Weights of a small multi-label audio tagger: width 192.
Rows from block 2 of a small multi-label audio tagger, named by matrix and row number. Rows with one number belong to one neuron. Each number is 500 + 25 x the weight over its row's rms, rounded and kept within 0 to 999. All counts start at 0. Numbers have three digits each.
After each neuron's rows are labels from the 100 clips, of 14976, where the neuron reaches its largest size: "strongest on" is what is common among them. Only what is clearly more common there than usual is listed. The data: short read English sentences (LibriTTS-R). In brackets: how many of the 100, against the usual share in percent.
# gate: first MLP gate (model.blocks.2.ff1.gate.weight, 512x192), inputs 96-191
# fc1: first MLP up (model.blocks.2.ff1.fc1.weight, 512x192), inputs 96-191
# fc2: first MLP down (model.blocks.2.ff1.fc2.weight, 192x512, transposed), outputs 96-191

gate.163:499521500492519479545496458497510504527484484494455484517470506514504476484519490519517493536513546503485524471468534489488462475497514499453487523494478477473497529563487423538516456515499469488542464495534498510486528565479528514522492490532511512499503545511526462456485504497459482456
fc1.163:532494499495490497505496498471530505520499495534543462536483502525493489442519492518542516499496502514514471501496542495504509492512473492492523475485469503446522501526503454551485511496469492505501451496498516467517507557490470538499510521511491498489467511535534456454488484488494480491
fc2.163:533497481482546488528485528520509452466449498493492514541487494468490515476506485505492523535517491513509494452472490538498537484504463473539531476507509508521488529463527539542471500476458464485474521499499537522510468505480511509480489490488500509491497562491554453520492466504476524494
strongest on: the word "the" (95 vs 24.9)

gate.80:447513475515470527514530482504438527478478519521466524465492530561530478486507536503518497491491494507486436472522510513519521495522521467465495492504527523529496530559508494495497494501492494502503495523488505500500465500508517469479457522528503440497515461489474494473536471518468488511
fc1.80:495497549535497464516467538488563476472560518471540522496451477481478503492516499487490476478512502482527521516507460514505510461508431505498496502457518472526520505475485480498523513497492492484478506478537505537516537492512480481496481501449500539482451502504552478475501516538493489517
fc2.80:553507500479458501503481489485456502504484494493512517498487551558547489505507464476501483475506522497490467486518491482554494481488513479440532479473517462501496499509499520472471515472511503540452524445495516516530533498491532490483472521566478467511529453522496513473524525463500458539
strongest on: the word "you" (37 vs 15.1)

gate.166:503495468499482515512534485514503520532489535532513474488505509462492510542526490460479575498516512515448472472460500527555494498490503498504504473468496497487452540467501526486502456481477508489550469503515520431534522453516524521499496474497506445506450489475524447500497488481499492513
fc1.166:472518496499510503478473521490518536509512511502506454544479453501519501521516502523529549481471492503466463530490512519504499481511535508479507499465506526521517517450516464465515469493526516520475451509484456498522472507498517517481556484472526480504569533482509505501521476495472508515
fc2.166:507494513516493491549490520496500467531486490545508483526502548524503545475495534524544497515520517471527479451498515480513446488529505499510535518486464479477510526504508502474461496483519535539464476485506517528483485498502534533542536541478487531505480495516472498500522463543514490477
strongest on: the word "the" (54 vs 24.9)

gate.460:505505482503485454479498489495473508473532476521491478543529532502470501501499506497505490477508511528538492508474537484514523474499492472500511532488468496508519558514526475476519518513529507474494497497468504585499466508478515558522502534492451499511517512480511544504481541514455469486
fc1.460:551518505524494482497538505474504468453507501503493495478510505562532466528451446500458543512467516467473514491459514506447530497503490531497490529519461483519496504529514446496449519505524490534465554457459524484478515492515528444535498543497467490543492478468494491503509506508475507471
fc2.460:495511514516500474527512492453502515458503516480504504472472476488505539499492494480471511506489492490424494529523500474505483552486465491479489563480519534484489490531487491488503499520477500497487516512434514459526471521527465502457562515502476486503485538508458512493516456516504511513
strongest on: the word "of" (38 vs 9.6)

gate.270:478458537512479526477444487480480498551496466480482490492502503456473492480505510489497500517499498488493516485512509501470523500497533465506510474473526483541500482494454486507511480448511526445533508480493550544532487531495510488509503516517531493487487459545479529425512516531458511491
fc1.270:491499501512492540497490479490500515514493476503513443490588511485505509492506507504482485504472526520513532496489479489487506483524503459539512462536455483520505488508466478484468533507485471474552496513529557543535447538497521499506534502519497497469485441541504522513461466512468503527
fc2.270:479525506466507543505509485461468499517525521554475470459488510462502459503536450461493551497492481527523482487434504459487534482445507476537469518524489463495531497450516491494505527509472539462490488485544441511529538503542514490538511545483507510486483472539480495486509506488502485491
strongest on: the word "you" (90 vs 15.1)

gate.17:500484512484467457479462499513472453480517498510505504458541494447520456474518457487529498475537494474501518503452491510507483514511501482530461465530448505513479539540499513507497525503524544513520434484528506511547498498541490490514488478505508457526470519525494480484477537466523524514
fc1.17:500520458488513553556508506518538531493516533503540476544487497549498566540482536499511511509487518524467486490504515517515501505516491507504549531442524455499469514436505486482521459493499464526504495513445487484487486463471490527529515499503502490493505494486499489534516458506487502519
fc2.17:502485501485534543496468499543551497519454518500483528515508524531459495550445550528473521480475501497499506491493522480531497471507507481456476502514490500557473485493516508503497495526478493514517509506508498460536471465496541546489521480474522533511445498523504535525546496499495503505
strongest on: the word "you" (50 vs 15.1); the word "your" (29 vs 2.4)

gate.369:521500527508486484509531498501522465501489511524497507505512469531517492500499483491471483507498511495470459527474496526603531506533493501563454463495512484483547526508511524463486432506481480492509538484547504529479486449532530515505504517529515499516526516513486521493521502488489482484
fc1.369:513517437508536471526505467495505469514521533479471522495524458521467535481548485516489513468527513557466516499470484513514497511516516473499481502529436499489560487472501519479442494501468512535504487505474512483498493457519507467489488514515499510497493482541533543528537480511475530491
fc2.369:452479518471501528494461518486505553514507513444490545478503472516509502496506476486481468489519485516480459484511561498525446523487476501498511507538498526480486501522473458487498474482488511528480511552527511473534516479513535497510523554480514462463512507526498492511496524529494495480
strongest on: the word "the" (62 vs 24.9); the word "for" (36 vs 4.6)

gate.383:511512458498506492523520502492538481497501486502473546480483528488455479487507520512479541502513498537493463515489511548534457486507456489468482527517462520517496487528489487493484481454445513468504498536511494478497494488527520503482522475511514484496471495546542511460461460485482532491
fc1.383:512472503519527489524448476482522522488519482484468472521488503491513490516497490543510500455481491491478523525538513454529523481435521509531555460484532475497492517468512518501496496548517458531496468465538475462520457550550495520538507521506472484485517516567499538514495502468485502519
fc2.383:499503480491483524498497556554472471518481492508571477545503487459499578477530482473508479509499499520518488497529493510483512493543510466484528501505500500476510518465512504559463479492515546513486486491476470512521526465506489483532552457517493504488454479557511497488493516497499465529
strongest on: the word "with" (44 vs 3.3)

gate.75:499490539497488555493510470466469508525507471524483517547527492512460505515544460479491512489479498506489461483494493520496504501517541516495513484483483493472522485545537496518468493508500516533520487497508493501500493491606535513527483451489561525489484508484461529505510514525479520531
fc1.75:500467486458564494553529522499504458473521521501522529474479489452485494481540504473482486496501480502497521473465506471502490514522493493509539488542503511520484504502502472483508580493501488511521483530486525564499493489468485452460475496528510512479485503498513518534547500526477450501
fc2.75:489509511493495482515531515449532537512549518518519521456522474555486464497487472478520485473453544538525483492501535533556497511492513500496484513510508496487511478536448485465459496489474503521467497471474463461470476529519467483500479513525509478525485487517509506504511484481512499482
strongest on: the word "of" (44 vs 9.6)

gate.327:514540463524484512511447484471545486535509528507474475559499458470486515478527511481428503518513503490476510508514480547503538478469473536471530506476512516580504521503543476560529511526470509501521491494476507484473511453497494517527525511492503500521509495482510545489503495499491477463
fc1.327:491529524465538501452509465499436525478474482503471530476503505511533498503487485521517489441511472472472482491509470506490486526509545522529454509497519542512516481493506504475506460504522515516494504435501532482543487523561468480517529483499521513476497479502491539524518510456508483549
fc2.327:516481474506545468506497546515532463463497527517489494487500504541529461502483514508520487481521490507546535515499517496492476514477466479473478510489533532506483506502511492497478468507457495479486537539530452467425526494518487495446531517476531512550481506544499485495441500473481492513
strongest on: the word "of" (32 vs 9.6)

gate.208:512503453514499507561509471494528431556491504526469482469475471451516515473466471493492527512515507542451515471516488500509529487514497489455518473501483517508542507512516507492471518516509533526504478483509503550489519520525494519560499548483521493533462449485505478456543522511488544500
fc1.208:456497544483495495484493533502516505455507504480493490524528470533466516528518534530508510514473481517498513507476482533519492523453538546564540515504487526483502482431502505512483505456475475482505518458527479446484529486506504495510508456587494487492529474499531510501502538522530487509
fc2.208:537527500471518503497497537536527522512534474548480500477532485521447487491479509488509519487497463500544433554470475503457495527487490482507496510467538444498486504485495510484547485515485499500511540564511513537500527492502501490492459482515499506497499532512460489533464457490469519508
strongest on: the word "of" (33 vs 9.6); the word "course" (26 vs 0.6)

gate.434:500519459518501504519497487487511486489475546556536540524511509492506518544454520488498520544522528501513530495511496485478501502523503508481505530479508526481459543508498525500537493519475511455481504472503486545492548480502469505480455468502482501504530476492475496496490490497528493514
fc1.434:549530477501521489461439511482515538463471503545486463523480497542529503488485477460514530548488520521524481480515519494576462490520527515514505497498459500515484510508532464489506482498503545533490467535524479483499534535526513509481496465437516464514518499484508499489523472503507492478
fc2.434:490490512492516539511508483513495504475535489530452478530504525519493502458489491550518526536525480514474478498506479503450552476499482479482490510454537551516547476510468536514513539486468495537485539518486541528519454461495496509483478496534473479525500475527500497490492493498495501502
strongest on: the word "with" (36 vs 3.3)

gate.142:491496524510517489510464489534479474505465492496494510537499466477483513518559507427506472528506509484482525509456491507503508518492500484497493485490491444462499516464491503493503509502490518543472485496501525531516535529512438517446467560523490505507531496476580482525519511542513481499
fc1.142:497528542498535514505460490488531542510532499523533512505452514514498499503451505511508494481465510515496439481535495464514482487503509555497443492460514518522491510495501508485483486501497486494508508507508473485493458476499496489500505519460497512506543520499508499500493516434497478509
fc2.142:475535525468533520511498494533504507452439476498490484490541522494494467522527468558553503521506500458473480481440490493492495524488487481527541553482534500469545537470503526530504488517506493469517523524531528502451467476463490517518506501517491512466525556519489466502482487508490509518
strongest on: the word "of" (28 vs 9.6)

gate.391:474541491465539485534467518473458513500498546517508472472484513497522488494521492503482475515580482517492506477535546496474484491479485486505465444489459525501508542513495525434495497487503484509476498500517510450493522500465514478438468508464489490473526466532457478454473500477500488491
fc1.391:498482495456493495521477499503490497457467510534517468494474563484503482512479491522520524495531462480466499479484514495473514504521510470521472479520474458499484518475529563491471474483491445488509490509538524497513566531500496465550486498577477493509496494454508440470518476492499479487
fc2.391:469499540457530554532509530497509514504468493510521502469507495473480488493500524472485507512489476480477504513532504543505468508492540503534453474471473526463529524510516502507492490492496495515499486459531441504582480523480523535522511490464500450506495515513512519489476511500489505525
strongest on: the word "you" (53 vs 15.1)

gate.177:553585522504490545446502449471427527516550490530526474503505477513501480506459517461484539506502457484497519478490482506488476471502524469457482515481486513494493495483515522511483498521481512500487524506479501475504513498471495481485497526492491446483478481527504467499468473513492488499
fc1.177:461450478512518461533496516510519484487464523475482497492477529499508532468536496500502517532485521505514477529453502545508534498493498530550485487498502507553530477545525501512512481487519513472481478505530473536505511438517494461509511477511486520498520521481503475520512482523537525506
fc2.177:488486520494471456491528503471424512471449479495513495519509480487502522456517500500477485508470465507507497521494548510508502475455514499483531449525495483476448509526482508494480538501515492545533496486467491508531533423470473503497503560502445467500473525462497500452517520480458515523
strongest on: the word "you" (46 vs 15.1); the word "do" (34 vs 4.1)

gate.353:499453509500474502512495512488519497511527461471527482533500505485478503558511472493495488558478477532532451499493449500513495470468470494500510500508497519511503482450462509491487539517470512493472523490509541506516517525484490503478522480480504515519460507522534526538478453522482515508
fc1.353:514484483516490504504555487472484512541484432484519493501526503478489484524517482496486492543485454547522500495471481459514506491495478498493498494561508479503490480466444511461470512555488516471471506504476533518534477505526488475487540445531512489542471520516494498505461496502503510543
fc2.353:512520499497514493490490468495496502504517498518523540469524479460519497509489540500453455519476507465507499466531484491534519484516532493497526554514519478476480499485491505515459506476547473460503491499514459490465514514533536545477509570521503482495483488555495536543516465514525549496
strongest on: the word "you" (37 vs 15.1)

gate.248:495525500444528497472490479508439482462495487516498508498487503518507532494503492495475506506501478474457531510479473519511498504473537474464502497472529507489511487485488475451482550507476550529489483468491527510518483495505514458488487520511489506521510524484489494563546443514504503526
fc1.248:468529503520540463508454498530476487476523532464564471482480486522498531488534480501518511513500514492493522464479459445543463521514509500458511449487489489459459495551519493512478520485508522509505516534506520491543526509517524489484493520486512548450532500514532491513507439465530493487
fc2.248:461501483522521496537497506535510471474462545543503506467480479504544549488513470469505513450535509507497493508501512466496468509530494520510476530485478503443536480501532476482529514552518544496519509482536462483503472484494495503522501530480507514444461492454489502519503479479448450523
strongest on: the word "of" (26 vs 9.6)

gate.318:533507526478525488500490463523501489546489490499490507505482486475499482489490500480526496525516506508522472518492542468516500510477518472497509529487472535510490441506502510450551502516559503511480513558540481548477465467502499515485455485517478499556445533484458527481488498531491511503
fc1.318:474485473490469555508531489454472492465468511483508515495503507515500520482483507545489481475478515454516519509501464520501507529499489535490509487497540466453519535507494511507485522518468548483517478460474506490521540546515525510492548476510494502444541500477513482533555511448497489498
fc2.318:468487513513515498487490486464520516494478487485494490512520472491495497475483480522526499472468463486483512503506542513492472505533476467515514491550488485476494479501490489531464476527451498484491489494506540477481502484512509526573481475521486495469473502544495512453498510519458481507
strongest on: the word "with" (30 vs 3.3)

gate.203:537552537493482483472543429497491535484493500494485496460503443480516503526448491520478503458486467541493495496501474490510492526494501506445489482479501503461471514507509501530529532494507506469543480522538472486581486519541551509529472503523492567513526500487522487482475531482511489507
fc1.203:461460452490496454525469525487499467508523472501519498527489488513480475465539481503513514521531534509559508519512503494486486488508497489511507544507499535552520489486480514518457470520462465535491505470489507467419472503456504501501512496470544485507488501500464522515513476483527485481
fc2.203:453478472500533469460471482492494499476490540510497471481528501477536532524497487501482471526504481501520491498529531505534478504466495496517511464501522503437451470494529498487534472474513466498496527525530501519459489459491504473512488488486519447482483504487542524473507478490464548520
strongest on: the word "you" (48 vs 15.1); the word "do" (45 vs 4.1)