A small multi-label audio tagger, trained from scratch.
Training: normuon at rate 0.0098, 6500 steps.
Data: trained on short read English sentences (LibriTTS-R), 26041 training examples, 31.9 epochs.
Rows from block 3 of a small multi-label audio tagger, named by matrix and row number. Rows with one number belong to one neuron. Each number is 128 + 24 x the weight over its row's rms, rounded and kept within 0 to 255. All counts start at 0. Numbers have three digits each.
After each neuron's rows are labels from the 100 clips, of 14976, where the neuron reaches its largest size: "strongest on" is what is common among them. Only what is clearly more common there than usual is listed. The data: short read English sentences (LibriTTS-R).
# gate: second MLP gate (model.blocks.3.mlp.gate.weight, 512x192), inputs 96-191
# fc1: second MLP up (model.blocks.3.mlp.fc1.weight, 512x192), inputs 96-191
# fc2: second MLP down (model.blocks.3.mlp.fc2.weight, 192x512, transposed), outputs 96-191

gate.451:188093100115112118105102142109105150124115152105106099104150138093113161170165115123113124128122146130113107151178127109125118105137138123116122110125087159124101150150147119108123124092102150109149145147163146153119150097125113130122141116102122111085121145177124115131118124126153118186
fc1.451:138123109135118137084112162112086157131114143110076082106123172118109138136121110099155109159100127100111141128167122092144115089122138124122105076136118104161161137129137130078135122099096137118166116091096148123118116134151125095147208116121137132099151151158125116093117149153157120109
fc2.451:101140143165120151115166114113129122156124086162181135134109089136120125127126107130109138096118145090118129148126112066086140103135173182152105099106145119105128167122144102151113120125122151141129135119121142112089126119136119076150122170142113121149091092166122151109187093144116155166
strongest on: the word "all"; the word "off"

gate.56:160137115122114138142101128129108142130152117146184106118109137107104136090092121101133143129159149117150187139110130124164106126166115126144088209097172122108130124121110110115129108164154136159121146143136103148103104135143149157127098128148127129117111110111137135130114135122093114141
fc1.56:156136152131132160078156154123116138150138126153114159088114122141146127129096111121141138125115115134105172149125112159145107123110147126127115108136119151129126124131171160112112113131150098164109107130155124116153158103114108140124139107097146112128159121134102107193132135160155127142
fc2.56:098081127101127119119111191139127121136114113136111078109116132108137166148130128125141095147150136131141152092133133125138117118118151174109135108146137138098152169143148103133198091135129101155122126138131149112104103136128136089128140117135139147154144135089119129130137124131163096124
strongest on: the word "my"

gate.120:158112108090140144104100118108126098161128103137197064156118140146088120084123110137113126128160142126184140134125080131140090140166173145105133099161118119107106126127127125143168091111144141151134133082133139169149105121167128152126141153104096123124121153125089129113150152111149100171
fc1.120:128137084138125142142198098153156152116123151152140133169139129110138116209117170165122132101115151124122088121143135096058190161117108116138139137090120140132141130135182148148094151112145090135138112143139086101132133086110113165149123133137126171106099098096166134147102116137116147095
fc2.120:107096096128140130115100088151104131097151098134138138088087117110133181140149133147104170154097119137125135129130153118115152159126113094137138098138114168170153108099159108140111144124126145101112140188172134109187118091082136103109112150112163123114113156127166124151119123172160120109
strongest on: the word "yes"

gate.309:141115155074096097112119152176168136122101122133147112116148138115129138114112160136154116126172144116083155158110137112153092119106127120117141106138150148096134139111147169090136135085118109125118194069121105121125117144117159170135077159127162124165163179154157119123122082153096100139
fc1.309:142117113096090122121138147131141103134108157104125164131131088168107133122112116125155163104146099120114100136104098126119087143140132115127152148098132134126152120162086173157076115125122188150075156116176119168143158106163145129134094161122153169112127130113141121090118108132163081099
fc2.309:146141126091077120218122179105069146122099122108131101164140138129148111118130088095124097145160139140142139147120122142110142132134129136143140107171069129133090102132114176173127145122121149139138129129144106122155121136114129134169127185138120112092110134119123126131120117111171091136
strongest on: the word "it"; the word "was"

gate.364:085135112144087110124126151124078140127096134095084112088097167164151138116108107200112117140146122089127153133135180118146141100118108155116122125098118126145117161115165151144134166145097164103104146107117154134121119174082121132133109105101107133106145141133105083103091093135123117135
fc1.364:129100089142110108128115171086137161080114103070081134096111116138125149169124139184134112135100126105115158168161151135133106118117106138111097137094078122151122136092154136125106156134093129125074160095171129142118124170155125148118143119069108120081126109133139108142087093148142104155
fc2.364:118124116134150135150081111133112103095160088126091148123140150092138094120142143141131100141148146095108133108129101113124113128094131140154105129148109101050164134097177161097117140136098103176144155157115116121113177105151126139160123122102108134122152126166138130170122104129145115126
strongest on: the word "all"; the word "more"

gate.80:123125099116143108148128117102153152062127123120090135111135079168139174096087160157119090127148127076142117140141084080118102118122139135109157103119115094165124147195134129120122143134091163145110119110122141128105179119098090129115123104147117114125089139124134199113122113147111131120
fc1.80:139109096149130101102146110127100128149097131156138125150118134107154137107118093165108122146161149144137095141142147118122103146116163151159152096117168129184174085118175145142116089124136102135144142125121143156094109130138140090134160093094089159144115136131185101156135091130163104125
fc2.80:123084095179116132124113135127152097124131098144117100119125101124145175182144140159135137107081130145117168175130137130138140153175108135152110166120125106162144106110112098159176140172123130121156105109118119115124099109153129103141104148098147144105135116133110140124134098169101139098
strongest on: the word "to"; the word "you"; the word "come"

gate.417:101131155154139135108124154119099114166124145107154139111102130091147132120164120108131125097107207190127108062160111132160140087080172153100145089139158146163102120104141098146134150114145149115117142107146151120125123139112110152133122105150096131107144199163096121105153127137094105137
fc1.417:123111167191153111108118117138151101110105137107112156101092130061162110133141064076112135100136112115123149111179119087122097101148176099133149093121136170111096156149112157181151120092130112157145122131138151135107148107120138107133112114111098124112120118134097090119126113095112128141
fc2.417:105135127144098169171091125148123132113139113142139145139158113127126117113146133136154118093099132153141091109098164102150108114151135086104125123115125152156125096125154135163144121110120133120106147094148157177128181155115124146167124163110127180138141129093168106127113135108096126089
strongest on: the word "yes"; the word "yet"

gate.390:110160120141107156078119113101168131126112132121143133149108129183132144096118158128081113118142102138118179076153132141089152142117120125122115090124122106113144102125136099132148106174128184165114120129176113142177135141149122109170166152098118109115133123076114137115175115078111125117
fc1.390:066133144166139138148110151118141135115140114152126114105120128093095121115120149145136134109122150129133169117099150136123135170159150142121140101151141109199124143131142143094141136147134156121146144141183168145148177105114154114166139146091102163177108167098125155093136114114092122143
fc2.390:132163119140096136142125131129138146149110107149135126096131125146213141132147127146068135129138151099156102110134170157129133146155140131097150103158122095128110196127118117123149114105111159133129114110146129129109147130121164124094120108126151123129122115128147144081141143095101132155
strongest on: the word "to"; the word "got"; the word "go"

gate.376:093115112138171137101072145147121139164078115113128163114085152093118128133100111158148103141098132147163125152141096104206089130124165115118084121149099142142130140156117164148122118161153153137122120111134182112168066138117160130172122110091135082136158113144125146139139128138131134104
fc1.376:159104125098090105156188111111134119127140171146099120128141159117146118136115127114100182144128141111111142112093151143114135095114094097130154157117144086082130175083124124089132140106077121154124149181136102127108131109117093138086136130167136140148077157148142072151119107142141122146
fc2.376:145098160104156124120150115124133103113100182100091172104135129183154130144126165115118123114110140125099125115158163124142143143094143134137118155125103133092181111099143156153125149156122153163137121129148069127135149118136156113073126126124140103094097208146142161167121139159105109112
strongest on: the word "yes"

gate.266:110112127141157153115116126102097129134169137149131103152138140160135120125069125126107103114129121105155108116172151142165111140168148102145133093105142127129143143148134111145115147102117133170166119148085163135158170102144130181131124085108095118109145146131105129120177070204145086116
fc1.266:122152106136070090121081144138141110113085136115088148118122129106096095109156103117118090118119090165152133133149121145131132139104134154150150152103112117152136138137173105151117151140093097082148122215120106151122127121108120118143157112139149168120100132125137132130124132159168138137
fc2.266:122117143145170051105164117146105114126111137139122168133169132166171139139134171100101111092088135137151124145141136115180127091115130108170151144124095136138142123162144147149093146109107101126118119104152096154136179122147109174126101113136114147128119142120140134137138146118142159124
strongest on: the word "yes"

gate.373:135068119086079126139099132126125110146121133103127172106091144095172098123152083112132101099135128112089128133163138143162091100130114133151096141093123104132127125114123135131130167139106123131102105104147173115104151139160153124148108113178066128118109155131126150138120132145117085103
fc1.373:108107123144124114150128175141143162111105116154102137119126124095166127122109103105101136089109100100121113130127113127112103128158075138115137112156115066158103151120106133093104156109145114105085108085166183114130120120125138106147121143156087118139126101128139067120148118136068097159
fc2.373:124102129105161098149138166133118089137147114160132089120177122167146099154090106099146099147146100150122135125138137102121069108103116127114141127137142141095140159139135165147139155105134118170159109119136117161143139141082185171102105084127140130126164163111108156108138122124127111093
strongest on: the word "to"; the word "go"

gate.268:167123072066167135104084170149131109164132117135140127127125130170129133144127122106102148126149149100144162149121123112120071126148136144140130084129094168109115064131153164113165141129132132142121118132121114157128126137136108187130134110126167115135128128156131119096074099119114071132
fc1.268:158123152168135122142162091116124139091136160171131104141117164098080133126126073151121113115150139114176091127164137134141178146145122108074098110145145107134142119098188097133117135117104171162125137146155124154166119107108136101084111148136143137148142138114127106144112115107134126113
fc2.268:132155108134119151101113135111117107146142116110117125126120107122118088136107124086142122120114135100158114131158154117183160132120109122126116128108113117112085106129100128084113113108146141143141127112179121103108174114172122122129144155125087105110177112110091152109158118149103110158
strongest on: the word "it"; the word "was"

gate.228:165120095130154143105123149125183124149137096120147129127157166111121154094107128130100116128148131131126134121128106083034113109121156133122151162141111114095114104157180132111109110065098129133107114110123116143143139141146121118144146111161108111166159129100128132091134117132098113133
fc1.228:171109112117100152067158171139163127158158167137136109121129143111164123080103098119114143155085147139109122151156166150114129124115137079118116126144177086143131084106141140113112139108101112094111152137133138119089103091135148128104116136170088169130150120171134108115141157116116121090
fc2.228:124140100127139174143133104134123135135113132147165137107118135112080132092087113124103118088177142159139118146141120128130140096152118153109133100135138156093093123089098149113137120080118125144126133094151133116139127107123123156124105165096139127134124089087121169109079125140147151057
strongest on: the word "head"; text has "shook"

gate.357:104134118107143125123153148093105115087131124134108136112117119123129101106083085143136149127129093119161153115092109153090129143115113162127092164102084096141098130084150118149121144146140125090104116173141114116141090124159129125077066131147124120100144126121147166113139156095148141151
fc1.357:154126159167155190140115118174122117147105148132141131145111117084128154122144150119112110123079141111095073129148118137150127127127160159109163124126093174097169110147126153152174121128108134095147140147098128130112103109133092124140174129071165137149108106153117108081128145078130156089
fc2.357:156099127128128127100091108124131137167116095121130097091129118135135117083189138126118114115124156151140111151165131164121148145160122114166177050125079122117105150168081137122090145141114150109175103140155124136127116151097197158125098132121149117132146130063139125110141121129156149154
strongest on: the word "to"; the word "be"

gate.109:109136161143159121120109120113148117136110098106155115150173110137109114113090086087113155115149105099155106146108108135107113129133121148133124105147131116076147097128127063154095143130103155170112092124128185115106139128115144118124102101096130110148110060119125111123093132104133131164
fc1.109:144092184155120122129106100148142114125126104125159105132145079139082105110119032099085161151135119116135100158126139154104135113166112130105123124170129111114134127127110084136085071124134141157119122121141156140125137126107162119151131084112137113164117115096108101141092117104221133156
fc2.109:105149103120149154148111150127140089171119127043142148055108108104151100128171134112172156128102084124126090110133094132126090129147130114131118129140071149104093096118090135118150190135134115157133096138110146120110090128155152153131156116109139097111145118160158144111166117064145098130
strongest on: the word "yes"; the word "this"

gate.251:106075109130142119121146073144148096154128150115107084126097125155160130127099133081068093121148150095161169145091134117096174168148095101109111095127097109118096132120124159130113115144106144143145135118093118124171142134103116167120090155143128114116160140130123106122099143122106120116
fc1.251:171167094100122136141147144130146110151144121150118156144132113111128143121128096099167133114114114164121134125135148074138067146138121125116117125179148132154161139147116165077111147079201102132093159165163135126093176129150144104107127141142121111107120103111139126125177120125132133172
fc2.251:110130140133103094130165158101106098092143153112133160137117150104146144144114113171097142125085161163148144113143158135121093075126125126124147128138137136090097107109103154146133105133106150121143163081115106101114159103146167121137140151127160202111137099133120099134173142134120120105
strongest on: the word "my"

gate.402:137079166136115105108123135122155165152167154131151095115079176124148105123111098113119150128153143129110156125134142147117122090147151151144129133101167104122124098106134149096148138113139140108117129143125106141132166146134129141143068148142075180066152093109144100116123125133115145125
fc1.402:181101173161157136103135099101161122132159129101118138121164105100113117146126172104125118113120149114093172120122104144143183130133113107118114158142148138150134138101135166122093125092115104147125148117148106139081115135127129127158108135136093161147114098127142128153157136121124143114
fc2.402:128130081129136139133127160138116146132130064143115099120093112120111140121127119125129129151104166101139119151131107114114127144124152098150138128130131151156099134107148138146108126143096104169106129122108100129136118137117162114131086157092074165135128095083117111108163129107134156148
strongest on: the word "head"; the word "hand"

gate.339:111103125155170171111129159129157133149150133140134123118109138152111155120142123139158082160072129141132127143121119100109124082085141120114130128133130143094125125151105104129102136113156134128139112130118141127112112111157119153143121116152093101110149101099135161119112125161139175127
fc1.339:150146079090101134112146125131085121099097119132121115104121178143116140143106132146099156126170133143150156125107115135105129123129112099146117131132165139129151099085136093115107144171144118154121104069180135131165181153140137102152131146139154110132126127146118152133165072136147119106
fc2.339:120129154158147141127146107141097138140106143141129153115116138153135140140183148145120134143147175100166114197129158137142155150131099145079103128122125121158146114124155091164102149098083142125105084130109103181093111135118110144123129132114100107114120088101107137134135080123135121131
strongest on: the word "yes"

gate.255:145142174109105124105134125142119129121104137105107146123121123090132111115146126141125103114176112145114121135121111150113121111113160121133095089177130089105103133106099109163106159124103111159110182162112115122147129121095130092125119112119089113130137137098150143096094101162135169107
fc1.255:133137138143135119120142145162126092120101123141132127132117097156130127134096145118108095138147063143133123127111117099115126136212121157151105124141157080074063115103153116125116152154133178128149122153125132112127138093137155147116129127103105156107129132141153125098105121123133142140
fc2.255:116128133139106142161146127182143126131097149155144121148154125099130194134142130149144154149113175131141125111165081105168159078112133085141157138137111127147133124140173142126094114122126145127141123137139131137135146145110169168161139145176119091097154109139146144123159112113147149101
strongest on: the word "to"